{"encoder_arch": "vit", "model": "image captioner", "dataset": "regions of photos with short descriptions (Visual Genome)", "train_examples": 203450, "image_size": 64, "crop_scale_min": 1, "horizontal_flip": true, "translate": 0.12, "rotation_deg": 5, "cutout": 0.4, "tokenizer": "word", "vocab_size": 6471, "encoder_norm": "layernorm", "encoder_norm_position": "pre", "encoder_activation": "squared_relu", "encoder_mlp_ratio": 2, "encoder_head_dim": 64, "encoder_fused_qkv": false, "encoder_bias": "none", "encoder_qk_norm": false, "encoder_parallel_block": true, "encoder_inner_norm": false, "encoder_moe": "soft", "encoder_drop_path": 0.1, "encoder_num_experts": 16, "encoder_moe_every": 2, "encoder_expert_mlp_ratio": 0.5, "encoder_slots_per_expert": 2, "encoder_shared_expert": false, "encoder_patch_size": [4, 4], "encoder_conv_stem": true, "encoder_layers": 14, "encoder_width": 192, "encoder_positions": "rope", "fusion": "cross_attention", "decoder_width": 192, "decoder_layers": 6, "decoder_norm": "layernorm", "decoder_norm_position": "pre", "decoder_activation": "swiglu", "decoder_mlp_ratio": 2.67, "decoder_head_dim": 32, "decoder_fused_qkv": true, "decoder_bias": "none", "decoder_qk_norm": false, "decoder_parallel_block": false, "decoder_dropout": 0.05, "decoder_inner_norm": false, "decoder_drop_path": 0.05, "decoder_positions": "learned", "decoder_cross_attention_every": 2, "decoder_tie_embeddings": true, "residual_init": "none", "optimizer": "adamw", "learning_rate": 0.0023, "beta1": 0.95, "beta2": 0.999, "eps": 1e-10, "adaptive_grad_clip": 0.05, "max_steps": 5900, "batch_size": 64, "epochs": 1.9, "lr_schedule": "cosine", "final_lr_fraction": 0, "warmup_steps": 290, "weight_decay": 0.4}
Rows from block 9 of the image encoder of a small image captioner, named by matrix and row number. Rows with one number within an expert belong to one neuron, the router's apart. Each number is 128 + 32 x the weight over its row's rms, rounded and kept within 0 to 255. All counts start at 0. Numbers have three digits each.
Before each expert's rows are labels from the 100 images, of 14976, where the router gives the expert most weight on average: "colour at peak" is the nearest of a few named colours to the mean colour under the peak. Only what is clearly more common there than usual is listed. The data: regions of photos with short descriptions (Visual Genome). In brackets: how many of the 100, against the usual share in percent.
# router: slot weights (encoder.blocks.9.mlp.router.weight, 32x192), inputs 0-95
# up: expert up (encoder.blocks.9.mlp.up, 16x96x192), inputs 0-95
# down: expert down (encoder.blocks.9.mlp.down, 16x192x96, transposed), outputs 0-95

# expert 8
colour at peak: cyan (32 vs 1.1); blue (27 vs 0.9)
router.16:082089161194118129097139139155120117107090150129074106133161136070159132138146152095200166121215142167091143110127172140098137170176126092133151171148185117056156138151059108107135142101197132116153094148049108164168135175093172091170114120143158136111169134119063176151130166120117074145
router.17:094097170173169127092180118142075105120118134106052146150173127066131099165162158063166182128135111134126159072125148130071086142182112118082134137161112116064113140178099104095134176096155139141157054171061069178151093152116162142150094106136151101069124103118105160133161173111113080156
up.0:090129130155101092140116133145084129123103145132103144111175121134182098147079185122151140117190136194106162110121101142077133185120162099155130139157136108142105133160130125096106165100206089114174166137118075127135132134082151115126136138173153113091127188130155175133102133116146135104
down.0:146082110170132111140107121095138146135100133108127117097119139126126125153173136164093121187126138118121076132116207095151143161107159139141115123199120141090152112092147125157075180163112108128112144133117151166162117155129125164255126096132142123101142159179117161150086134134153168115
up.1:153153080091104125144051108104158161139162130140136118113125132238177114097112085160123098092126184160129115171148132150177165114090075139154135122106105143174143133132096119180144105137125122119101186094162164086052155141093054119065166173101095129138129154172138141122107119170119156136
down.1:168092119106119140180163109080083129153183088141174073133162127088089080089148117080066168102120091078176120132105125175167143090112143178153111097116085141150118148162111088157156105148144136114078141109140153128098146111146118129115127072112090152110140074090107119100110095118171077136
up.2:124073135104100126130147094120145132099093059111157131111067127088159173132143096184122118149108115158116122181082114115084154217148142075132093121135151069146132156117138145094106082155110122132125125102111162125057127125062112052114157162123099108146136154108176126111180155136112157135
down.2:144081149097125178059173135112124140157161049111120126128159127136147165057160117104123128145130081153120150139166116100136184119132071119157114153062100164105117175135119143063095144126132120091137165127142138131126120151141138183069179083149127137104104138133127107189128192149112138113
up.3:125175134094064128150113107147215116134111162138140099103127101104111125092167103174116173125145179159118134119145144128143143124101119180202124190109180131117165114128120188094159170097103111064156145172154129103123152085117123112145177134129091129105138154155125063109124071141140112097
down.3:161047168150136156106075124113162164110141143165093133097191140137143149107117180052148132124132111086131145086103148118132086182111112136149146141140133135140102149062165126128124133082118140090132149094118141138101086193109172090191134106111037129160141135149130105135179123073155089123
up.4:154169097089133104165101096099146158166146120110168095107133141114143145167134095149119098111178114158124149091087128071140166148090157131146112154168109157110159130139120141168129121179197163083118117081159128124093149100161212109165152193082100157150163162149065164093055122168107144095
down.4:130091106138078102083112133169115133143132164111113176079161118153118089118153157154064145136145135096146139127097174137148124148185159139121120146084100098091086127169201104169179169129073151174152117114135181151146070096167136182165063092117138132184107112124105099099162103074107169147
up.5:112158144097095101148070110097176181093092121093148145156123114130151189111097148161164111130071128097141121151158074124113148099074133144112154104120118098120162164110158174149088124163120121105170145118059139103119119099171151150127171207156102139087146150150127131173138019096151126164
down.5:128160107125173149093137160060171102111123149128080094125161178125168173122064111130155078129140104127110111129181108106186147155151124067154173129149099089128122109181129047185064198104170170116054129126094116099139126121136132090124154180086169145210135137098144089120115138163149131153
up.6:154160088100072104173146118086199120173140078114150130148122141133201101097145097199159086141126083163122136156060122161169158110101153111148130179131097137131139131188151086194120131205143144174189133101091141120127137127143127162101111147075136125075147182131131161106181066150122157131
down.6:153167164172172210107122123098124155090084131068141143137141125108117139143146154117091103108160129136086132136106113039163159206104161116111149110102113108108097107182116133072048187132146106186127103102136118176112093121176138182075167053108122140107138124070140112148090124087113134152
up.7:168143115118121094166095073094155174141151153103169109106144139140171171167107110148135087091082135148123126123112089150155117146116155165185086136141100141089172140139106108167138068186118160096181137095143133093110139094086117158164159169098104151184144152180124140089086086125081135103
down.7:094086077128109105103072118079155141112107179191157148177106122157180158111089082139137081083153115144140088156156110125140115123124143088098110098156084170157109090093110160083072096181153134121141094119120113151126145109089107130132154169154156117051117164169100156140104113151156142089
up.8:116109131107177170138161137136130136100138151200096103118162140132146106142129067172188081161122140121158145155118073098139104113140132136129186096106165101128095133121113064121195124142202127113169144138161193112064148092119171120155086149106114161088137125160085138140159146120087205127
down.8:133125107111080153126095180127139150159075089172153198101165102124134086133136159155155174127173131094128139123157124127161142080175149086158159090117116132156083093087094113141193132144127113185154164115087097151117098112195127182133155137122110157123162144160127092139152183152162147104
up.9:129096122128111120175113134101139128143127154039115084101112153142099057068065102080100054159140129161090175171153071129146170089106144104126056194164172079090151123146137126148148121146107102137145181139137132085082137099114174127120139137120101168097148178181141094131095102136075128113
down.9:065097160078124199048118139122125081113154142121139112091156102094122147138089132159164142128140164125102135116124165108179131190147157112116151146146167102157139138195138091171164160147038123080080172148162148136117143111123069179105093086095144152141144189133177122138213082132089209160
up.10:127156082092140063142156077168118149166146106130143093178182137137098125151078134158119064113106147132101152149105129161130159184146123089176109197146124143154138164107121108125143123164129102097153196164107133115127137132121101162140153176113071158116124176201120110077067112118181112087
down.10:134182071154091151154149153135094133133137099174127134102126130117167099078157154129081130154131157124110111141190154136118214126158127102081116111143169084105099149170094208149112135140088120128111113180152101116110133157102088166098072093104172115116095117080106151090107127107145128110
up.11:143132104100133124149072111112173127153151148147192102077114102115173179121164104160118066108114130125129168133096095138197132161090148185158099145136098148124160144169098104161132119165115142095125194097155172107106145133134101130159190174100096161156115134167100100087114080183137123105
down.11:175155129065078135134148113146146184128135130174141114150153133101098117077096092141089082139098149089157129169079072151177179118071137165149076149100091136133128187185148120154146104165109085135056163111192168090115167093090127125120152178114109149132092154111145071131131089088142183100
up.12:178131071112140126134104133165147134114107077193142104176130114146118158090062113140126119124151100139211136129085117144193176117163145166180125181144166113101139164147105110170155089155191155128056161074174126102078108171138143154189145150100128140171170147142114125146093093133117151163
down.12:105182134161138139141141076114105115117171120120155045055119125153084120161160176102113133172143093125120114097117148137098107195182126134077060099075136147102090107120124106133101165056125091127118147053187186110137158167115149166157145091131131132084135099065101066149115140100140152102
up.13:135140144160102114130159189072131160155163100099129165119107169103116148132178088160124137143151127141111161113072141083105139172095205194104101117176160202154119116120087176111103133134133108121175180166140136080097154121124098141108109153115130183170117094137115101170122143116123111051
down.13:124100135159102096101115149144078104100129134155097088135168118079145118168149094151151107128142149131136168143123107137118149117143134126119096088098104138062141124130157110109096082098107056125099165149140113084127172135075171190118135137139121130116181038183131120117125139133139113160
up.14:161054109149092109169109110101164160197081087156180099131100128113108136092145161148103139094163129110180147098166115115156093136086174117159118133164087188154157157108129137131119118119176144099115135106103167147092164142064097132067099155094143148153124135158117136163113148101112123122
down.14:189091068102134170104140126081079159071160099122189182139141176125103198157168134139135146096133128130169097126128048112092101154136138124089172068149132155199079156138141122108089136207136077174134048156149098090132165147172158114139136161136104095140137111057128134167125149061143084157

# expert 10
colour at peak: black (77 vs 14.2)
router.20:100080116153186125107092144131109192148111084130111177091167105118184115135110148115166125127149111194093130201171095129117169079117056069143144128137077124107177134146057125165044153153157153079142116137089102148092133140075081150134137133218166120142138099132160167116037125102106132154
router.21:093091111162160116085098137151109153139080108119088183085181103116196105146102178122149137133114112191130147150187091153125145081123059107156143155122066105102175100180059120179081125108181160096155134126085111131096100167075115129105131120200159090150103116126170142146058153094084129157
up.7:136180161112090156130089146175115123104136170163098110094130111135122139058146084153125120145141146128136156098106138160123095136123175115065190165112150128113132058116172137149149114062108118123117168110124213092155186119104176075189136125126055139155143146143131141138157080158140147072
down.7:127146124080101126136170067145164144118085107127127143144168156126126114048090144183139114142129151102162133164093158135164106183117110131130144059100108115074091170136144097099137190130027123123078134086099132132100157111098162141089117123165218142202136200158147105107103067169116133146
up.8:112144133051130144130107074119124093066082150110130099115071131117161122142089092102137139112158130108125129197134132083167136138163110110131163133169099228136155090114094130070165121152102089149176140113120221131123134122058127128145170168183107106128098058160154145058104143102190123105
down.8:126134112153114135115061193127165091144156162106106126114142110145154137139148055141140128143184148156169044162157146133103136108104133108106094091101140111117114168170135108047121153110130158151166113154108101121142102125130090153109099137139079104152110136187142087084131115177131070115
up.9:153112130115115092202146127077180122157130049118192116164112159116169147151107090138155088084091172127142147124133146104110176239088123094154132094109116194153144096138105087128145080155123116120170152101117103125138159130154156118116160162112123133125129125178216160130083145152140130102
down.9:138161094112158102072140063141107072122110076139111132160139123182096152084149127157103149173127118133070100110147134096127111121123110083087149157214191125201123117153138194159162142138184043177110148132148083088096058110107059112104158169178166101130085210116127129198121140147129157127
up.10:156162153160194185145137156078122115152119086127135142151094167057083107129054107088132110175099143171148113136131125163145110177120095124101074162126177075125128109118125157112132095123167076111117106160090069084095091128115149148085129123131171061110138178150099115147083146124150139183
down.10:133130159089148168108123071176113117150160178081140051162174131109171176140130072102127170041123173088128070089170082141116140118114166130058105137144167139123095095109115082166132143138073074085138120169126126092088120107078100137142151103188136103152104114130143072111145143138100124130
up.11:122143142043149140170140118127165163134153143174145099123133133101153151118144053097137110096118172116166123140115153123186129130106114107107126086114095132234113102152136101162200095144144133171062105107162153104098162085102063146113135126107107143109171135126115121113134154129134150132
down.11:129081167117107127108215132145099119142106137115097122148162154096100104153098171116122182134106111146123121121099138130139093105110131144090146134110135107130136140135155138106118126100122139149096132220154155117168134148120150145179115120165157122091132208077083148184130124112156153060
up.12:156155107131098140102108121098037144125096158130132126084093141119149079134144165151137107136084175127119102124064113108174114158133186146088161126099095128150116115108100155171212145115135109127139155069076131144170172100131118144135151203170123068149152098131095142151176052153100137088
down.12:090169115078052175083109178154105088146141150082100135116175111119182098132151174113151140083114151097128151159108115115153096111178137121156114123112131108133125081166066108109165137117177150142122090151135154152133174142129119121130104096140144071110154159140064096141095147091061142109
up.13:179171166164137130113099139141094123058103108151125121093112189122172123123118101133064094161127147168156122138155072104157141116169122111119167160106163102131189161099164140121093150180155122156051095099172121163086131050134122114118148141075182157115105158152125063070076081142126139096
down.13:161124151136124160077121165106116095161180135155149081107159157143125173139150072125118095036098081139148107116120110140141084088125199117145125164144089184106183181170132071151131140158148108125170126155124127180146149101076089153115090172106125111131121094116148153128100119191144173112
up.14:110146166107127109118105145102147140125147115142065174133114106134119141068118164177164136139109131151112102079116162157134149059170168148110120113039064115116120108134110115160111131138108175193121121107152133136122100147054149130085129155141111103070135075177104142127157096111175117202
down.14:165144212143065166124174163147128131080127104147101124141151141162139134169116142096102101101069128116152114119152130128106092142086129140124160100130152107092105149141191111076175108073135123144080159120194042151105115106190153126097136100164152197150086173098129155146160117059164144098
up.15:145134159096130094139086118097128112102220090110206107130109175131175119170196110161141125126139133181102075121150117112147174092106111132154145175093152111079112108116189172141096152151129089106164112110111198116100131110086104083156150144148140162118074137145173135127111118133107101119
down.15:127058129137113139131068107159113134174086198094076182176140099146156070207136130129120143136129156130150165107081085146111172129158113105175148117125182175147080119178115114126102162163112112131191147188091153194151147124169104087113117125096098141148156113118145169148144182128110146138
up.16:112171111177109175190119081068120150184135139082124133111073132129215142115191114157144136110137145146183161170142106177149141144097130167128166085135167143137088127126130060104090115188121107160104116121073080128135130075149129124093218117132154110190061106145142100143094097201117125108
down.16:112110166148148138088203115137124130091218096082130111139156101063120107166158125120072157128091164096156105145160130179129111171122110112163104115145146118156118188136136077059147142117189069128158099153054070060179104086137107123163136151123133136144090126140094086146150148116050121187
up.17:165091117121095126111177151131098118146115098140134111122145096146149070114141084145137157116110132104125109130178143186142145115171161101135107167092076124118183156109076127157092139155124114168051062143125168114143127164110117158074074102128140108128120041186150116096146131111149091222
down.17:163145190105065149044130110174110152107125179123156148056156134155113165136156150148094118156071176118159117109146154140143111099105149163106159136205085184145103146111153152134161152101046127159096148138170139103105103101143099144121097139140158111111080115090156111129119117124147153090
up.18:149150132189145143083135110155171169097160052188142101190126142177118142154148111080107130134165174096090052139166062113113194126113132119139139164149089138155164093100128101147114112133087108159068105136092113139127132134174195174131116122175174124121166118192106141088105074158118080111
down.18:158166086111098091164124087142152094144158144163160105130120116110121077117147082128173150123115150154147067099105134094120079115072152069128111142067131141084112091136119145140078126097134109184117139133193086146132119130078169092073155150124106113093094180154197131096132225106086147082
up.19:118133173160122111161102109109106147138132103099130116147190101103129167122160172117092076131188131131133114107081114140125080145090159135153153180125140165148111083083109105117148115164125113176128070090055173124112101119159091148058148050100159094067179128161096107156125150129096126076
down.19:101054130110139131136129136113121107134201146130127098150162112159130130170122142123136112142056167158130078078144126149090179125134143136102121094151031164174183108124133145196111142150069117091152092144102159114068121093118137120171141130153118153174074134137158179166134116195148126170
up.20:158156143130148182115132133114154165125075153145143110117084098146171134173137147163135124120143100184160132063091090109137131101110184197127123104137106147156115114122094115120113073146089144165136122144137125132110130151100099124206187118122158036109095134194155070111093178146105145163
down.20:083160136131087166097094155086133128111130069111117142116170101151189141144123098192145158077113167128116080155089153126110145169128102129191143087115143182148187141100185128127179160093125107134149148152158172134154187133143114104087064130085171100105113129112151178213092135114107088162
up.21:109139124183174153117091097096103095113102107198101095094079112146164208128106084131092121132172161095093143102160128172123104081139102130082135089149132136095115086151112152133131143115135143158099075110107150108206185130145101148125125159123137139084137166160105172129128125098113133110
down.21:144107115119096079102112172103118172136073103097178088121161104113107125114113156029086141098143152135113150158140170125138126124138103090089166142163165089136145076091133130080100161149124172118128159124115163128141121150088138133103112126207184194132103111110146150146131093110103148139

# expert 3
colour at peak: black (98 vs 14.2)
router.6:111084137161164109138112144148082170146121094140083130123151163092153133155102115094198172104176120182098114130150123141078182153144053057111162151163132153110142154139081075119088164179166152116146102116069071198141138134048096157132120116153170085127155130133181179115083162108124137159
router.7:089091146189138076118112128146068132147135089092086111112169129098123102164103120129177174127162105170109117116119127158078174168145100113121151146167154142055150206124058071128106186151145151095168144147042052144127130136087131147132136087125170134139147127120153192135087120093091140173
up.7:177149142117167142135107095110137120140194115126090116072166086170165089091097125098145175127110117092139095095118103117053137112135081153136098122187087171121165104070120134129124173111118067110079164105116135110129165157131117141118121193127129027132195152107128146127090068077135119071
down.7:096064125122098122053116179172025162113145170118132138125119133066102143143162148185153163181156125081149066097127156115106072181124114150102138106108143109148126125143146130108146123132136099146171155146150155135182080127114177137100081123104175098144090143099142135149239134142174147164
up.8:101127144076152105154133123091160178158096143150109171120186169120154120105131174086128133083144156125129123134140131093128111085108132034158129108109120091142146084151080116122012076134126194155102135106144122130152134078064156131081127118150177164167182151161137134166155107073121108151
down.8:104111148141181166118103133086084123103162154083134127121147072086163115122107165099173114154138049131147181077143159155122117108117122114112116132162143104090104137123124165172008127108111168111116108128100199158127060153110160134171157166112150130138171131145091105123134137118075149143
up.9:155150134083207133130097111116155186123150077106121110133122144114133169096159101114153120143172204127138099147123088161100139157067100065095149097126159172124148154128107097171172116166151131090113136059144082132137136152079125047079159153055106124135100124145088135098084120121139147081
down.9:094125107132148101134143129187111085097144156162119165117091112133109084165116140114139170146102146092088154140133142095107112178113093135141053121169135123070139155163115159081119158113095154115150164154168134124159122094119134097138140076145083109188160136088119106129136167137100117145
up.10:184148128169132124137073152098177120150111124080154165160162101190124124131156168094145072147153117085078134143150108092189135157108149126102040157135074049168188107095099132083149156178116134148160157132125121113131118108112084134110132108112119097106113092096143136061126123116146118120
down.10:129124134056156153163170144080143158094181152169091093102155163228096111111178108078125133165133091081166146139159121116114074198237139139138152137115180131129148131124149182127163144161143151139107120136106090114156160116147167116118143113157095129097118229083153216130162088130079187116
up.11:135123128093176125151139122148129091122099082060161138109155144151182111133086108110116151144097130062111152125121160147149118081119106106098147121096090059162169172153163123171156161111103134154177128168120167096134096094155133146146084168082113147179172117181111147135145240124130156128
down.11:165114096101084113147134030142184140166082130135136107152069058116085120074161128050114149162119142059126161119145108101127141145156118130154126128130094148120121153148155162143158056131102138152098159079112117069145128163123111115109095181163096166114142118099098124107110127171145162169
up.12:057114177168142163134070128156162125141098127104139110134177068128077100172156143142079124112144144160110116093195135100150126094095113083087127140108135158160201114107041105160159170186059113134116192156111077174102170133159136120118089136163094081141090086142150124134141167130036155161
down.12:120173135138093156127092116140151144127157083127195110155123143085085106114081108156105154129129177133144066144114119106118136148178056100189168193081142136127141136174121109126124124147162080153144105163120120122100140107103107132134122138152129128143153147116151164156124140075094158086
up.13:146177080154164129182107112064145101096122026125127092088116166120090115089088121111192032090158122169123110180168105153115143159133145143114094106175114161156149134169122152145135128191144179135082148113074091081107132122082126108134127108148124098084132137151107163100123090174119079147
down.13:149094132136122101110137155085130162066156213130137094189175119083140094122187157111130118117142067151160132130099135139119143108147161155159139166178169124084210178119084116153043149145103170141158108117116094192173103123161149091074119132144094120150103149103108109149145212100068180142
up.14:125114082166149115124146111100115090129115142121131111135118108095090074162101155121180148120097173161154158121079123099135121148110127138186118122134104113136137153158164167223140057160140112165107169155102098077167131136077066142156113134158157128107111149092134026119168097084088086211
down.14:106125136100152102169131127151095125095124094100139165128106099071118074087194128146113126105148118146177143109119121161097154087144091154144158087172147207095145125123105109135200079118151123153120153136145137138161086087148140102137146115150109162155144108200180144111111174159142213120
up.15:137110159129116149125110145091130176128170118110127118158148165138129170104135139152108146066123135101120130135139100165056081138099106128181114173127150102174080168090079140192099057132109108148146128165100126126173166109162114116178162127112137106106140144098187079121152121076133056084
down.15:050147124123094106119090101127115114095138203165096105119133097154101159195117123139085145104090111141140174133082153074087060133103104186099117146131119094171072159173154130164083168077104097175132167183117205151150171099090132169087145180160125085155147159110150146126090154103113161132
up.16:109127123145136114108107094123077148130169172168071114094110117155154115193119097110084118160108121104143126145114080145066126165082142141091156062137120097125089130158098152154131090173093123109155109109109088130132146138193120162123135143113084179134136182071091132076155087141098173125
down.16:122090101195115122103121138167166112104124128148185168129109124192152118157136142097133173155182133136099167131129156226105155093147153148153117134127129083144114136155117069057103120089129107118148111153191172099080162107173085114169082104110108160169141166129195141157154150119091070138
up.17:128109169116178084099126120185151163198140159161191091182121129136169113105176152181081091133138144144140130086110116122097147120080073114140116103138105108092084095100080119079156165186113144096104135178124141134168136139134113092142149127086161072187096111149142105156157111142101102116
down.17:180096070115095147081071129119114110117092159149121090150082120126108050149091132159101081070110101150132149170062137113179144167093145124204177134093135217117154156088155120108140208135127122097104166122140116139125066114188066124161142151166158180160109117100121136121118160099141113083
up.18:065186093082122074131090086117090172119126105114189083105147137149143107151104112116163110111104155168128134148125093185135123088125169137110197151143087078180127121194142090140143079088178128120157128134111140123100120083121059115108109148141089149124174178112084133117143109100080147030
down.18:108115120104106110148135088123153091142153086075109163140083139135101142121137065136073128149140163144143117180087075077150071121119109075128143113096070067092120142134136167096099116155178131195127128165097086154128120089150168136142065145134134098122174096187100158117074068104177120158
up.19:127123108113126144184136156140110130145156056151108146097110133192179163122077089199087023087127099101118103108135096163110142176114119103087150122174163102177144152058083144180120147118141126055106136136138134172151054149189209201121148164087161144096161125105159123073172137162090099075
down.19:109137110140141133169118118147105130142164158155091122208167176112159130056096133106098119164101127115106107119084120060132156103093126111146133163096061147119160107128116126146172109139175113129030162129154124136187094092120138141140174129097102079139122140176145154171127170167140124096
up.20:108126073147148018093164047083124135146139108132137091073158177146072110088090097105113162099134171121101118113114076132144113149117087114127155154084182111178131097112124113099149115069120195179069114152134149100105127129122089087148130134139161150142136153148156092196146166096106151129
down.20:118077142155117171155126114093091111149084071121086128171153121122118152181066134113113050159135107120128127160073178114086108121069097077116130143142148113115182154104119130127136164136107138114122124091101127118165150148158099147074141096113134084195103116099117100159172108142113128143
up.21:157131128086125130136107131098167117132105171154095076138111133178135119127165117176113128121137114102106145139140159166084110152086142151147085133066127105091072189213141157121168095128117116118126141117092091095149131125147116180165101134130131093150123142103148103119089125125122137035
down.21:123098112155156085164104155111096061064144104118071164147098099129084131126130188074106098153119171170155095165134126108135063151112180090138068201145085082117126112139098136164094151106183165162120160123179074084203109128152155189141137148116065075121134142067131193175152108145138154113

# expert 14
colour at peak: black (64 vs 14.2)
router.28:134100126104204136165106102119146164185177094140136160110127155106156157128143090075174101099169170150088132123133135095110160123098068074100133105181082147150146152110119110130064146183125146132140105085084115180117174098039076160119144185128160120152162098169156184055058146157137132168
router.29:126105140146217126152107112146121161173154099124118176091148135080167131155126108071184119128139158139100109105146127118086160129102044056103138117173104125130140104141102110146078144158133170130142096108080099205123147110031086167126144162153176098151151114141153190090057174148131120157
up.0:030127109107157180136116123079171093109177098088141051119174105065163139151141119152146055124119100165147095140127144099102152083119152116158137114148126104112110151118120152126138107077128154189146184090094112146105136208150124156120199129106088118161177137136140126125155046116150092149
down.0:100119102137138172123085190193101101115153080098142165144170151117116137114170158132154135125017163085110152146141153159095093113133063112148110156080096182150147115127138133168152180192078156101158184153071146099068127110089155117106150130108166156102093130140143194121069122120101160055
up.1:143044139143176145167053086150156170107176089148155086094144169092176160135141083076173093144166159170114115153127129136128177133088070095138134141186123187110129159131118109130038102185151124102127117099125114150142180134106076140185163170122162140101178140143110194126062147141156131109
down.1:144133115169115106138146150124074094091127096117114112147089135157072079139119165211119162166193109110109112130110128107075107167128149084153132104160187099079130146070146178066092171142072112135185147192078101153175116091143182169150150098110187110145124149097159139135153091106145150115
up.2:201164155086179114140077085128151140152085054064186118124133131155126175172079096121153100158153130150104090134163139121139200135097132080140120149151139075144165120184101147088136113117144131130091130101106117175053158099112084147093145167096154126107122102184100162161112155170115123136
down.2:123137118074167185121111119121192170118107126116135111120152101125127166060118108038141114163190145154095146140067148155167164182117109128121141075100134193141121057170194146106128098109081083151144122153143142140162118173146131106166126152143165163119199104144102135116185106101086106165
up.3:146121128179135164145094099147118130091200104123072074130105179108137121132118107140123102113151171102081143165114134147128161056075133165164119070150122155136167159099129139109162115118141105167121066077124151109074161129146074124092083157145124083054112135102110136137083122181140131126
down.3:064082148183118118089058172155086081113166169111105060145101161117089147147149175109172092111139109164094124078109119159171181088152068111132090111138104190107155137074171122111121120083182157172159085110132109178154118145081144098156134080131114117118176124123084094115106102114110162174
up.4:157150146094152118096129092187141105089125111080087182102096165147170098174081113101115132138086133138110124156160121184130180157125155121062158047141146097119182125115132133112102082109160120083122158127174093140137132117101128110177130082095147151209089174182103130137097154139080150116
down.4:153077120120110156130120076123114179116161066085155117161129160076112088109159121159167122134062119154146174172088106184132127133160134174188169163115131116118104115163134137163110144081100095101138171128136114130103100102127147083137121120115069175108086092090052146124113077135085126133
up.5:135121160112182125150108116146170099117156095181174143130146147143149169091149138117128098130121190100175114149159111119117137118067087104081159074139172154178118106121117089142119105167146164148098146098084143154108165111145092169158177166147159137100133180168123134165078182164164117067
down.5:110205116167165132131121119162152101096139155148081103109159161099142130225125164081089093203082099111084129093148103184067104130141167133141128106152188112123140117086176088122141145104119148160150107136111094124189106096222139106101170142076146097092069108076113104118167192179120087114
up.6:119169069156098148171100125091122133176133172119095131149172117157131093115149122093175113129090147162107134141153118119160152067148118118141184178091171123109108122080173153093129112173122160070145135179098141132199092082136131137210197062141149177138188143111104112143110129089119134104
down.6:160124153118171095118085143126116135185148118174138078121116151120167156139161131078167140169071111193134122061107087108127161157059085160098119098155060128129073126128106120161157139079090149141076136136127088111158161054139190148104109172139182099180174164151142129159141148093090134186
up.7:139131155121168145159114101164169162150121084146156139068177158181156144163097077131145093097092163135124090124175126156149120106102100143113122070103124126168156158133114092126130069132163173163103167110160133104096155106101086133093170157126130159120141148136111107177094180152189111063
down.7:168157097139080144118134148150099099141125168133121115129080084123081091139101127154114157126179097056098139111098122096094104178163162161131137150128137088100120136075138136137185142107057079130171150191094185115113069098152145168194084079093110070143130152098174087107187106092113159095
up.8:203140121085094198165150147082136157137156088104138079123056108151192127103138175128057084102141114144137169152087151099125117125132114128136113148142163171157096094124150107120212095140123158141139138118087115078162129144117165160096182167133152143184130079094135122149093138180177109122
down.8:068161147128156126214136111139095116107105102068151123145114093158148085125116116080079153173159130074109144116179150123135124129089174115119158108240105180140158101082132152075120104151135126130134138191115155168139158135139167131112144111102122128103162155140124209162192118110133196135
up.9:167132153127136159122090122084131092052150075075152158151123135164115157116107103117112108111104125136097115161146076120131161170075118111065179065144157144162138119109084171142164095100111095124124142125128124134143156188131113112073115185182122105103141164135074148116112141152163173138
down.9:086144086140074082111122117063144112123158162143085147148114181120135119096164128121161092102117145096114128078082143098064076154150099111148137104153131141118170120161123154121105118042065104162080158152129127160124102091099139160153082147155145144140124091147074088061104143084115126138
up.10:125063110057108119122068147149205124102147093171155123131110109104108121121148162098158116104168122164061145109116131137126117165158127157190093089175105137122091110139112086104121124133128091111155143129127151164126142056117104167117141164144072163142156166114118080170128182126094104104
down.10:106119140165155123188070127115144089095184160087092158120176093185174180087157121119094108089126154113140102084154128087098109201194126135131086140138161123089074169106092090153067158110125144149144174144119149145091105140115102166129164116165085160126194172147118200162159108085171105155
up.11:173177116128093153132076110116111151186108131059132154119138194109163150075141114130168104133114068167161099183159130142180134091119135144057085112143140081128086092126133133151143120142123131137150151153134117145127121121141103112111141160163166184126135153188111149135128095123168133151
down.11:037097089189200176128117107104160097139158165154147134152141145074146114110136151149131106139128063185143154055097096158143125125143126159134158155141117123106163169143131126073193085153081134137148153130060114096099111083165119146136119109074096134103147123154132161099122096176096101108
up.12:157104152065112156180085113140159166146163086146171100109114142154124152051124047156111100113138163111139106186070176137192169121103119129129140108127096156185119166108133141155120101167091143131033162089194209084123155099077067183170162173095108205131161134159104149124093117163154155131
down.12:119112100097077159111118149176098160091097156187131101103141121150105098109126153143083193185090125128178144168110139150180117100147144143164136149096129125131127137145153138123153099110115104153079138171186162102155111170135124127129123116128093124097074131042124081191160131114152127116
up.13:196167147137106137179112108146076104084137135102180111153138158147175142088107154184134088164124137179111103158107121155149149161060148162174101162112185154121127125135118120120140118132148086133121073133112125111137160166106161144103077197141063124180193166088103136144164117138155187114
down.13:153109095196132116111155183106094098088127174151128118145107067129092196134125121079142106165086134110130165159096110167138177122140070127086136110125165036101156147142160166107138187152094093166147093136088137093075131125113120125146155122084119155109133218128104111137126148091129134108
up.14:120150101132156159178057132147116139130159118126123109153167100130087134167149111155141178096160155153086080060173105111018139177181156101128089149149177163131118130179081090136142136185089095170137167049071140089184187172124130124124118125078139116110132103124147180142121142121150118099
down.14:115181067106133143206135086113106084159117136078161145105112118120127133061079170132203146169136067123092129142113192137104090112103089154123070104125074108105081100143165139127110130125089162124111125084100141112140091156077095111105166107127132093131168122083124122142145163082126132170